Weights of a small sound classifier.
Model: 2.88M parameters, log mel input, arch tdnn, norm batchnorm, activation gelu, depths [14], widths [256].
Training: batches of 128, held-out accuracy 100%.
Rows from block 5 of a small sound classifier, named by matrix and row number. Each number is 128 + 32 x the weight over its row's rms, rounded and kept within 0 to 255. All counts start at 0. Numbers have three digits each. After the name is the row's rms in percent of the matrix's.
After each channel's rows are labels from the 100 clips, of 14976, where the channel reaches its highest value: "loudest band" is the band of the loudest frequency at the time of the peak; "responds to" is what is common among them. Only what is clearly more common there than usual is listed. The data: synthesized solo parts of chorales (CocoChorales). In brackets: how many of the 100.
# conv: pointwise conv (model.blocks.5.conv.weight, 256x256x1), inputs 86-171

conv.217 102:116120142152131106130122104145112108197144154135137101126227065128098110114142159175119070147128186122101147120077138110123110102121112161070104219143106137166153142104126111140080128116110141086076105141128124176133159110118147112137140136128160131128137153
loudest band: 1000 to 2000 Hz (31)
responds to: violin (83); note F#5 (40); note G#5 (39); note G5 (34)

conv.66 101:141112126116154128128134126151120042176108111128134125118100096148021139174169150151047106145119126052087126094101150097114131124079068138092110091148116051161122122127154130101088140171120063133133079169114124156111108143113132145120141183129130117127117131
loudest band: 500 to 1000 Hz (59)
responds to: violin (100); note F5 (39); note D#5 (26)

conv.164 103:135118146142151150190151133198066144161115149159141150133071116132146119133112201116154129068128144161114072104155185115098148120130157165150119088189111158116151136181167110140168115145131143160145141138153134079157141136105190158132118140148136147118189181
loudest band: 250 to 500 Hz (84)
responds to: violin (88); note A4 (58); note A#4 (48); note G#4 (34)

conv.247 104:089157142099089090114125138015100104107123122123116159153147166138113115146122089145129157192149108126117112141096107128127143124137125126150139112072170145123129154157102156139177121111154092135147119162113115103126116130115145113095102038154105123069086129
loudest band: 250 to 500 Hz (84)
responds to: viola (68); note D#4 (34); tuba (31); note B3 (25)

conv.232 102:165135132128107142118136135143173136153162140113187108144124101126155131124124144106153114112156132167144147150222097196155137178120156126140142084153116111130087132124104114174107115163118133194144131124166107169120084101196038084166109065127160118129167099
loudest band: 250 to 500 Hz (98)
responds to: cello (98); note A3 (63); note B3 (34); note G3 (33)

conv.29 106:144122155105083151086118125176096171108123172109160144150110112149159125076134163143171149056137175165163098105146157147087087144147154076152109110147107148101154104166067097139160111121073151117123153088147068140181157119155111108111157105150147141149168144
loudest band: 250 to 500 Hz (71)
responds to: double bass (97); note A#3 (36); note G#3 (33)

conv.95 100:154152137136157140132141124141110084123093114217097135049149140131136110185038074084147164161073137107126086175104131112135130061132165128137139108133127129127101171146112092076158125163150095129113093168156152114130131144110177148145129174153099057139124129
loudest band: 1000 to 2000 Hz (48); 2000 to 4000 Hz (26)
responds to: violin (100); note G5 (59); note G#5 (38); note F5 (35)

conv.246 104:172095109115117123087115153174082129147112145148153145097154154104135093152133130102154154134122146153133113106133103121116122095162163115169108229131100145120119179149111125126139086153088139091134130061182131145134093111132099103167132104118109127132129155
loudest band: 1000 to 2000 Hz (40)
responds to: violin (81); note G#5 (43); note F#5 (40); note G5 (37)

conv.82 098:133163120155153129132160129150126164072145163158070159073144151136153129184051060085157164128107153091151099154141118143138123120125208097119164155105139156124148170122111139096184113152148157127108165154138183114176136156090117143147127139114109116106097098
loudest band: 250 to 500 Hz (70)
responds to: tuba (100); note B3 (46); note A3 (45); note A#3 (27)

conv.252 099:137136124134145088179171120174140142112144158153089167059168156122102120164043098085149130115095156090111113144169123113136140121083157123102112111087156108145136147135156137116142131126153159151115156169184137122162118151063151137193114127111100120097100066
loudest band: 250 to 500 Hz (100)
responds to: clarinet (100); note D#4 (51); note D4 (45); note C#4 (33)

conv.182 099:141127141146141138138126100158121128136115033152116062103170142125123181123120146111132095131128105120089137156160128130081194114127147131099121049165159125114105109159118126136096141164102107135153096154129125102071147170142128136119125159149155070172158148
loudest band: 250 to 500 Hz (85)
responds to: violin (100); note B4 (54); note A#4 (45); note A4 (37)

conv.120 102:114165152148141112137132152030119141106135153135113148155075165154127114133075068149108150155130108133127132138136160165125133154105142104151146149022137143114113168156106150090160130124178108170120132163115155141143094127105148124081038089169092093086078132
loudest band: 250 to 500 Hz (78)
responds to: tuba (53); viola (47); note F4 (39); note D#4 (38)

conv.64 102:173095143088136152120118176175079110151066147151182167116130165134116065184101143084132161124069119138121050037123130150104136108152133118158105170146055131097067203167107071111109098219094112138124112177142106132144101161144152112124127180128047109138106134
loudest band: 1000 to 2000 Hz (32)
responds to: violin (100); note G5 (42); note F#5 (40); note F5 (33)

conv.173 098:151122169166120058108165119165155131166131163085165185179127159184112122123122151170111142094111149141160144113157119127119065168110098131121121124128140113156200123089133114130122138094139132167132133164151114186157173111147103145101138097188163150096133167
loudest band: 1000 to 2000 Hz (67)
responds to: trumpet (100); note C#5 (37); note B4 (36); note A#4 (31)

conv.84 099:137137130122147129106126096164118094165096136110160120099121155113164127116092086145138147128133118139117023102149103151113185119138124113137131170132087175086117159129111100143144126165044082134158124136192132107143151132156129147076101096131116101159110099
loudest band: 1000 to 2000 Hz (39)
responds to: violin (100); note F#5 (48); note G#5 (47); note G5 (40)

conv.106 104:172160160142137065140153130132142113144122155114128170150099160181105133142070077108118124123085141086128121137185139167127112167097124130106143157078149118153137159106161139095130139130158126194133125195147153179165159118114103147140115133174111125092062099
loudest band: 1000 to 2000 Hz (79)
responds to: trumpet (100); note A#4 (49); note A4 (37); note B4 (32)

conv.36 103:137156140080175137155118139113129112085069161145088142111059129129162124160115118135161126174126166100156069137141142095166116083101152036152157128054097139083138147138151123146152157079134098077123133113188130174174097131086108116159107134139070103087066036
loudest band: 500 to 1000 Hz (63)
responds to: tuba (80); note C#4 (68); note C4 (36); note B3 (27)

conv.109 101:204117137081134151107077160099101069165106102148166105081079143110154137157117131099191157131113123172147131156118165121128116075149144165167123058130112115162103162154131111140132105132129063110175062092175145164094113090177147135131127154169110120137144141
loudest band: 1000 to 2000 Hz (48)
responds to: violin (88); note G5 (43); note E5 (37)

conv.24 097:162137146134181089134119119157137159154116099119110112139129145142150128116077135129134121109118095154118141124147118132143175118140106122123141123115119199105140144124138017139139134106108138088163139126230151175125169155142064140150145144142123133165121139
loudest band: 1000 to 2000 Hz (41)
responds to: violin (100); note F#5 (56); note G#5 (41); note G5 (40)

conv.39 100:135088122131116132124158142195092135147082131129162154136168149135137102149138145106139156104096112123132044028139133107066135109173107110140094166163095147103122163171100107109137122193065112137135143188158099108127129164144145114109151190118108125129125138
loudest band: 1000 to 2000 Hz (31)
responds to: violin (100); note G5 (44); note G#5 (37); note F#5 (37)

conv.190 103:109139092165075093129165137138115125152184167095173138145154131109110138111103130145077111148152168159053139118150093182104171192106103125128069148116106089143127132117085112146086139177120161176130154213162077142159135163162151064127103126101171141135143124
loudest band: 250 to 500 Hz (88)
responds to: saxophone (100); note E4 (32); note G#4 (32); note F4 (32)

conv.145 097:155077070079147077139084156153130089171083110146103119093071127038150142161155143109164141178146096124159145136147119089178155080150121149158116141122166104153102160138153129165109141132127080079186092079182128176074045132117079119163146063089094132130089122
loudest band: 250 to 500 Hz (99)
responds to: cello (100); note C#4 (58); note A#3 (39); note C4 (37)

conv.176 104:115146138132153111096129109137110118089115183143064119108110125117135145153105106172128125142180188102133108144106124113150144108118151078141140180060109170095169165150096131169127142124117136058130125125139126132194124127066129109098103123117125038123072103
loudest band: 250 to 500 Hz (87)
responds to: horn (100); note A#4 (43); note G4 (27)

conv.138 102:182162151146173095111135121144097112163129125102161096121111156137136120167085081126132150183123097167125048133159093163115157157123134133125121116135105140107097206122131089107157106162130026160121080167195152124131134115175124151075094135169131061178112118
loudest band: 1000 to 2000 Hz (37)
responds to: violin (100); note G#5 (39); note F#5 (35); note E5 (32)

conv.132 099:105106125136116180191143136109120106108075071135142119115129126128144138084137147070142154081072079115117133137134211062096162106114105168131142069162182138110134097182155152139137122134146083154171125147108119116082145120124163168111127139166115140070147148
loudest band: 250 to 500 Hz (84)
responds to: violin (100); note B4 (56); note A#4 (45); note C#5 (25)

conv.47 097:116119080148100111108173133170144152123174155139136137131141103071195106136165129102153151101139141152164116125192109144137142153167142105156092092186169132109150123122102129173160106195113182132148171128156123082138122115160107118156146053081147165130155141
loudest band: 250 to 500 Hz (72)
responds to: double bass (66); note A#3 (30); note D4 (30)

conv.212 100:123097123119089188105070135104059141135110120127126132155139152116125154104160097113142136180129089154110139106133145171088184167180075137144081122129177098129091142162107128125080147165100118130157115147082084157113130182141141102038140116141132109113160156
loudest band: 500 to 1000 Hz (63)
responds to: flute (100); note G#5 (38); note G5 (34); note F#5 (33)

conv.102 099:201137167104119152074071147140124101161140168122153116172078136172152128132120151168152133120166148145165122150137163143147074131125141108161158086093090152127153156164082093150121114163119079142166065122148116195159142103136083090093130083189139090124133121
loudest band: 1000 to 2000 Hz (39)
responds to: note G#4 (55); trombone (51); trumpet (49)

conv.22 096:173119123071116119078083147088149080160097174141127153119018168099168133162129133131175174152176128141174135157120142110148116073162127130176131118126118096157127158137132150181124142113105081068184092079162127162155076119135090108119136079135108114108062094
loudest band: 250 to 500 Hz (96)
responds to: cello (100); note A#3 (80); note B3 (39); note C4 (35)

conv.58 102:122137122035123109145038148121096112132072099113114109135071117122173118107158171156175155169129124169114103123110181103116112098132133124167117111108123140054099121171138125131146138070099087107135120047140112131097084119131127101119083089150076107120126130
loudest band: 1000 to 2000 Hz (50)
responds to: oboe (70); note C5 (43); viola (30)

conv.108 102:139154138109125102146122145040112111118129122146083138138111158132163102156122102150147191209116113162117138143075164113159102117136147143182143133094142135094106173157126152113185120099163116120142129121134161126128073092137160116144092092167043126084078110
loudest band: 1000 to 2000 Hz (50)
responds to: viola (63); oboe (36); note D5 (30)

conv.28 111:157173148122139134095131120118124112106122163115164140140092149137139149144104111149161156104180155163129111147177127186116157144127158036140151128110094154097121140157007124162144126132116117138141127146126144114194125147181125106089089139155155022168150090
loudest band: 1000 to 2000 Hz (42)
responds to: trombone (50); trumpet (29); note F#4 (25)

conv.170 103:154114143105075113110109131156128125157136182104190158158097129150099115045108165149130109103115159168117140091147140175088101154114123127125076130127109077149140130143125091145069118166105147159091120137138043202185115135160109103126127141144165122125158139
loudest band: 500 to 1000 Hz (57)
responds to: trumpet (76); note G#5 (30); note G5 (27); note F5 (26)

conv.61 093:139116151116128063125121128141136085135083099093114162166098179156098155117134138146127134123115093078139144108139124093126164148134060139145165105090177131137168113131126155147086135114129093154234125142133133136125188157077098119081111096160115147098061126
loudest band: 1000 to 2000 Hz (60)
responds to: trumpet (89); note A#4 (31); note C#5 (27)

conv.44 104:126147143136117166149119073165131113122137134111107113136089100159115140142094115162120050150125143085144135128151132142134121150033113119035143082078155145144133152118142094103109149154146115145110096160160124208136122123098110109104111177149123112089116099
loudest band: 500 to 1000 Hz (51)
responds to: trombone (100); note D4 (34); note D#4 (31); note C4 (30)

conv.199 099:104137146162122086174164137056133145112157128113124163136150175150090117126106120123119138117083112132086164130120147112166108146121112181135136088115154121168126134146176143104118162076218146190135140158117156130086122100114150152137127113160122140053111140
loudest band: 250 to 500 Hz (99)
responds to: bassoon (100); note D#3 (51); note D3 (36)

conv.200 101:156111159077112150120113160153099151127109156123166205151139162145107107120139163121165123102125151140137097063180118154111130123140147065143142180101126151109138138178080108164148100128108141139170149103116105127177152167139092082123110158137125122118128114
loudest band: 250 to 500 Hz (71)
responds to: clarinet (98); note D4 (34); note C#4 (28)

conv.128 102:136150159143147120133115162112126160103135150126114153166115159170117137148075102113124146151085073097127150145139144174141120204115125106125152133074137139127095181132128124034147136143174143201110152174080154182131125137130113131112104127172097109089087118
loudest band: 1000 to 2000 Hz (72)
responds to: trumpet (94); note C#5 (46); note D#5 (30)

conv.239 106:117146125169082101114168135075124164142170119063159139215128119146126122108134121118075138158123102168108144124174139204122127255144107129116116111130117147135127150137125101114132117167159169203122170174124123130131143086170143107105122111146150165112153152
loudest band: 1000 to 2000 Hz (80)
responds to: trumpet (88); note C#5 (75); note D#5 (45)

conv.137 100:128120105112163109190132163154082149144133139145119177127079171105127125113133224135154136099135152155094125102144180134124148125138150124196097111154107144113110167198144121147153133161135154156153153115126124107135078145120168156158077118113116145117162161
loudest band: 250 to 500 Hz (77)
responds to: viola (56); clarinet (44)

conv.78 102:145090092154162138136159151197123135183135084131153127107127093097157107115125143048158165120109089167140119135155139126091132131139134151151096063209142155106133128131144110145158103192132111167151125128175135088073112112177130162136159146113126160134172149
loudest band: 250 to 500 Hz (82)
responds to: violin (100); note A#4 (67); note A4 (52); note G#4 (49)