Rows from block 5 of a small sound classifier, named by matrix and row number. Each number is 128 + 32 x the weight over its row's rms, rounded and kept within 0 to 255. All counts start at 0. After the name is the row's rms in percent of the matrix's.
After each channel's rows are labels from the 100 clips, of 14976, where the channel reaches its highest value: "top examples" is what is common among them. Only what is clearly more common there than usual is listed. The data: synthesized solo parts of chorales (CocoChorales).
# conv: pointwise conv (model.blocks.5.conv.weight, 256x256x1), inputs 0-85

conv.103 101 [146 131  73 125 133 120 137 126 117  91  99 166 130 126 162 121  88 109 103 173 165 169 131 168 157  95 124 163 169 106  68 159 147 120 134 132 134 145 106 116 136 176 118 131 145 168 123 110 117 143 160  69 116 171  45 106 159 146 143 122 109  74 141 136  89 137  95  79 162 142 112 159  48 148 225 111 175  82 116  64  87 148 143 108 166 140]
top examples: horn; note C5; note C#5; note A#4

conv.114 102 [118 138 139 123 141 165 134 158  86 155 108 175 100 156 196 155 131 110  92 137 149  72 181  95 121 143 140 129 140 110 100 144 150 122  84  87 153 172 103 144 116 107  62  65 122 103 148 110 148  86 121 119 128 136 151 164 150 213  91 144  94 120  89 117 145 152  73 108  45 143 148 156 142 140 131  19 138 113 109  96 131 176 215 110  96  93]
top examples: double bass; note A#3; note G#3

conv.65 095 [137 134 121 118 124 163 144 156 116 164 103 170 128 165 140 162 118 118 165 119 179  90 181 119  95  87 161 136 131 145  89 135  66  92 133 139 118 134 133 163 152 102 142 126 163 111 106 131 135 130 148  59 122 149 122 125 114 126 134 118 179 142  94 163 172 141 104  76 115 102 165 117 149 163 160 138 123 133  83 112 140 115 130  96 121  90]
top examples: flute; note D#5; note F5; note F#5

conv.110 102 [181 152  64 106  85 144 171 126  87  86 100 131 121 154 148 138 225 101 120 144 109 170 114 115 111 178 125 136 139  67 211 108 126 131 127 134 132 130 129 134 217 134  77  96 159 169 144 157 158 169 110 110 137 144 110 131 133 115 114 120  52  81  94 121  92 119 236  89 169 109 174 123  60 106 174 122 186 130 135  68 150 134 139 143 147  98]
top examples: violin; note F#5; note G5; note G#5

conv.47 097 [105 126 120 121  90 146 107  89 127  92 143 106 113 193 166 128 166 117 157 110 131 146 176  87 163 175 150 216 163 194  76 107 126 145 166 150 185  58 140 154 100 149  84 174 162  78 130  79 148  99 207 153 136 122 128 183 159 141 110 212 156 148 186 161 124 110  77 143 157  35 146 137 105 194  83 136 131 157 142 118 111 176 107 163 124  77]
top examples: double bass; note A#3; note D4

conv.14 100 [110 113 141 142 113 140 142 120 119 130 124 128 255 147 110 116  92 135 106 107 145  78 114 100 133 116 124 101 109 142 108 161 153 109 125 128 133  83 126 148  97 122 121 111 159 134 124 139 160 222 133 121 116 142 154  98 121 112 167  89 117 115 114 113 121 152 100  79  64  81 127 125 128 104 107 108  50 147 126 124  99 150 147 143 120  91]
top examples: double bass; note A3; note A#3

conv.58 102 [ 97 103 152 119 145  88  92 127 137 144 157 129  97  92 143 108 118 159  83 157 128 142 187  44 125 127 119 109 111 102 125 137 137 142 111 105 141 205 102 107 127 120  75  81  38 125 169 154 149 119 129 190 101 172  20 114 137 122 111  99  71 161 129 157 108 154 140 201 130 156  94 115 103 137  83  75 110 137 190 124 148 170 175  97 135 135]
top examples: oboe; note C5; viola

conv.106 104 [ 70 150 135 152 151 161 111 178 139 150  73 121 145 157 158 118  73 154 152  44 115  63 120 163  82  95 190 122 146 147 103 138 116 165 131 132  84 123 174 161  99  86 210 190 158  94  75 173 109 143 149 129 141  87 167 144  51 131 136 148 167 122 124 105 149 107 138  54 153 118 147 152 164 164  79 182 116 114  50 142  57  88 131 151 134 101]
top examples: trumpet; note A#4; note A4; note B4

conv.36 103 [103 103 152  81 160 124   8 105  97 176  94 128  80  73 140 109 123 168 145 122 130 117 143 116 138  86 152 135 122 159 194  98 110  72 120 140 141 166 168 125 156  79 139 155  16 122 134 154  98 109 140 153 124 114 131 162 133 178 112 125 142 148 129 152 138 168 153 109 133 189  95  98 158 127 161 133 173 111 146 139  76 174 126  90 115 139]
top examples: tuba; note C#4; note C4; note B3

conv.159 103 [164 114 109 100  72 120  92 130 124  83 142 149 164 100 129 167 197 106 149 163 178 159 116 127 135 167 155 106 102 111 143  62  89 103 109 146 130  52 163 121 121 103 140 100  84 139 101 153 116 168 100 123 129 150  46 186 132  73  88 140 119  82 140 131  99 148 210 154 136  64 121  94 114 150 114 136 131 114 170  59 166 117  90 146 143  94]
top examples: trombone; note F4

conv.31 102 [ 22 148 173 118 134  78  67 122 143 137 111 114 126  92 129 128 157 171 154 122 110  96 141 152 152 126 150  86  96 145  97  90 115  95 126 145 119 120 195  96 144  99 168 134  74 135 130 157  39 129  83 160 164 113 140 195 144 130 124 129 130 136 108 135 148 156 178 121  83 178 122 108 183 104  90 175 112 118 164 141  75  94 111 136 128 144]
top examples: oboe; note B4; note C#5; note D5

conv.86 098 [128  88 112 124 180 117 103 119 111 179  87 154 140 109 124 114  78 159 123  81 153 115 159 145 137  79 113 154 148 160 174 143 122 131 116 135 106 203 131 134 152  86 156 185  77 126 111 130 133 142 181  99  92 124 130 114  87 158 128 122 146 156 113 156 131 137 148  74 132 170 105 125 144 148 173 123 185 135 137 158 111 169 137  91 139 101]
top examples: horn; note F4; note E4; note G4

conv.160 105 [ 78 180 114 168 120 147 157 197 144  40 132 149 105 160 176 162 130 130 144  52  96  91 163 121 128 167 155 135 157  67 154 162 179 194 137 118 123 128 141 161 110 156 129 143 143  61  97 136 170  81 131 134 167 115 152 141  32 146 141 161  96  77 105  85 138 116 131 104 160  95 157 137  72 126  46 122 111 154  61  67  81 166 143 189 139 123]
top examples: double bass; note A#3; note A3

conv.165 098 [ 93 139 118 145 159 136 116 154 103 107 107  97 181 110 167 116  15 159 100 112 117 165 155 149 173 125 171 179 184 112 126 177 192 155 128 147 101 128 118 152 149 154 150 159 102 119  87  97 136 185 147 146 152  98 147 153  73 213 123 144  96 126 125  88 130 104  47 102 153 170  94 174 151 164 127 121 157 128 126 113  39 156 168 124 200 158]
top examples: horn; note C#5; note C5; note A#4

conv.49 100 [104 139 147  88 140  90  43 143  98 154  82 160 146  44 177 112 106 136  84 128 135 162 141 155 129  87 153 125 126 140 176  85 123 127  57 109 111 172 146 106 124  83 184 136  44 154 119 164 114 159  86 120 157 116 125 150 125 141 109 114 140 128 127 124 116 175 208  91 145 179  84 132 165 149 146 144 144  22 151 132 101 111 133  92 136 160]
top examples: trumpet; note C#5; note A4

conv.225 111 [ 77 103 137 138 133 102 119 103  88 126  46  91 223 137  83 117  20 122  81 134 142 118 153 135 153 138 133 181 173 133  66 138 129 175 122  95 117 114  96 111 102 137 127 137 125 158 131 118 145 239 166 176 111 109 113 108 153 109 100 107 138 146 135 131 105 158  13 101 123 110 123 125 128 130 125 117  55 162 162 127  78  85 137 129 138 116]
top examples: note G5; note F#5; trumpet; instrument: flute

conv.211 101 [119 148 122 128 191 140 111 118  64 160 114 131 129 104 173 126 132 178  86 192 163 129 131 158 179  84 169 137 128 114 102 101 135  84  90  92 159 181 133 120 111 154 160 119 122 173 148 147  88 131 143 131 139 146 123 153 150 201 117  76 127 136 100 113 117 144 146 113 133 183  74 123 157 135 227  72 177  66 141 117  74 170 170 106 161 163]
top examples: horn; note A#4; note C#5; note B4

conv.40 102 [ 69 151 179 150 152 162 134 125  46 150 137 117 167 117 125 141 146 162 103 123 159  72  94 134 174 153 171 124 103 143  79 107 150  71 111 152 151 125 175 150 112 115 167  96 115 105 146 132  98 133 121 180 155 143 141 142 149 155  64 102 137 137 123 114 161 173 137 134  92 175  95 117 179 122  95 120  66 132 130  88 117 140 159 126 128 155]
top examples: oboe; note F#4; note B4

conv.89 101 [ 84 158 149 170 180 139 148 159 145 118 137 133 176 137  86 168  95 183 122 110  87  65 180 125 153 141  98  98  84 126 171 147 119 163 134 143 100 175 166 140 177 154 128 143 121  97 155 151 107 136 129 192 134 109 145 121 100 163 117  99 130 135 105  94 188 134  99 192 120 187 137  70 130  57  36 151 120 168 127 103 126 118 138 201 138 150]
top examples: bassoon; viola

conv.214 107 [107  80 119 122 136 138 136 149 110 151  99 137 116 222 167 141 132 118 125 139 124 100 149 114 161 139 149 149 154 160 116 148 158 130 113  92 172 173 118 133 129 144  32 117 147 116 139  98 123  80 163 135 107 119 146 160 138 214 103 148 101 147 130 111 137 152  59 118 126 150 165 169 150 138 101  70 148 134 145 114 112 192 164 159  84  97]
top examples: double bass; note A#3; note G#3

conv.219 101 [175 122 170 106 144 150  98 149 170 155 135 138 152 137 147 142  85 183 154 178 131  98 181 119 184 123 157 133 146 149 116 174 168 182 145 134 132 165 137 145 121 190 137 191 136 123 107 170 144 151 138 128 143 161 116 156 155 125 164 153 173 178 127 127 144 152 106 102 136 109 153 149 109 142 146 158  98 137 189 148  75 168 136 168 131 157]
top examples: horn; note A#4; note C#5; note C5

conv.184 106 [ 55 160 130 162 133 122 133 131 135  44 116  89 162 173 127 126  71 158 137 122  89 128  95 132 171 150 137 155 153 132  92 181 182 149 153 141 153 101 156 139 126 165 144 151 164 107 131  97 122 127 151 152 173  88 147 142 125 136 123 167 127  73 154  97 128 116  30  99 152 140  94 139 120 141  40 136  33 156 109  68 117 127 141 218 147 169]
top examples: bassoon; note D4; note D#4; saxophone

conv.82 098 [ 93  78 153 126 164 142 119  83 138 163  95  86 121 154 143 124 185 157 169  66 112  32 155 129 107  74 140 159 156 179 115  81  90  93 162 154 135 139 130 138 154  73 122 159 107 113 134  87 128 115 149 152 139  99 164 189 123 181 120 162 126 211 131 169 168 117 130 121 135 118 165 152 162 133  94 144 168 146 110 182 112 162 127  91  50  90]
top examples: tuba; note B3; note A3; note A#3

conv.239 106 [ 76 147 108 151 111 141 147 190 142  97 134 187  98 187 149 159  86  85 148  81  80 135 160 135 148 170 143 145 126 136 130 140 157 158  57 106 103 131 132 141 115 126 120 128 172  94  75 153 136  73 127  99 142 106 151 110 123 166 143 152 100  50 165  48 137 126 137 110 164 138 133 122 114 135  60 111 105 111  87 106 105 150 131 238 112  97]
top examples: trumpet; note C#5; note D#5

conv.181 097 [ 86 146 162 148 107 104 129 148 105 114 148 120 143  64 140 133 160 162 103 155 149 123 126 164 155 168 163  95 122 121 103  86 149 116  95 138 147 115 175  98 116 104 184 110 110 159 129 153  82 143  70 139 171 129 130 171 128 128  99 106 139 108  98 104  84 161 192 115  94 160  63 123 179 118 121 134  85  48 156 121 117  81 148 150 150 165]
top examples: oboe; note F#4; note C#5; note B4

conv.122 098 [202 155 106  90 165 126  98 124 123 196 143 148 133  93 171 131 169 119 107 222 204 111 152 133 154 102 140 123 134 132 158  97 137  95 108 106 163 181 102 103 108 169 102 110 107 192 155 135  96 134 114 114 125 168  98 140 197 162 119  86 111 123 111 134 112 128  85 138  97 148 115 133 152 131 207  64 147  81 136 151 136 160 185 103 126 179]
top examples: flute

conv.91 105 [152 190 114 136 137 135 150 177 154 153 112 122 130 122 162 142 141 108 134 103 124  81 153 185  45 103 135  68 124  92 120 125  68 140 128 128 126 142 152 135 109 155 163 144 160 114 104 127  95 131  64  80 164 106 170  97 121 124 158 106 129 104  53 109 146  46 116 100 127 130 160 145 166 113 134 146 157 112  27 142 143  37 149 134  95 166]
top examples: flute; note F5; note E5; note D#5

conv.245 102 [136  70 135  85 167  59 124 130 151 133  77 162 140 189 146 156 122 117 146 112 136 155 176 130 157  79  59 134 145 156 119 157 116 152 127  91 137 162  54  39 139 164  79 147 141 106 126 101 103 123 162 116  57 149 122 125 135 190 134 135 109 156 132 123 177 151  66 152 128 155 167 161 120 123 143  90 208 138 138 130 133 148 113 141 114 118]
top examples: flute; note F#5; note D#5; note F5

conv.93 102 [145 147 145  62 119  39  92 119 150 146 174 114 147  70 186  56 101 156  95 151 106 149 162 122 127 123 125 113 117  96 126 134 131 137 136 110 152 133 107  52  66 149 151 121  80 167 139 133 110 137  84 152 151 143  83 113 128 100 160 116 106 155 137 140  72 129 170 143 122 159 101 151 121 114 141 124 118 113 190 144 122 125 166  87 158 179]
top examples: violin; note G#5; note F#5; note G5

conv.221 095 [ 89 112 105 117  74 110 135 167 116 120  97 160 196  78 165 124  76  91 121 148 128 190 128 172  95 120 162 144 162 107 103  93 130 157 110 153  91 104 128 137  71  74 164 145 121 134  82 134 175 186  74  86 164 105 145 126 106 120 125 167 129 111 161 160  86 134 165  77 106 112 145 182 161 187  58 159  77 105 132 127 133  99 130  99 155 105]
top examples: trombone

conv.25 101 [199 133 151 124 135 121 136  71  67 109  73 113 117 142 103  99 196 168 140  87 116  15 115 101 131  93 100 106  93 159 236 110  94 100 137  99 137 112 123 109 199  89  98 136 131 124 130 141 105 173 148 125  95 110 125 104 122  92 104 128 141 156 112 141  99 143 138  55  82  97 122  90  57 119 174 111 141 129 124 136 124 112 122 103  92 105]
top examples: violin; note F#5; note G5; note G#5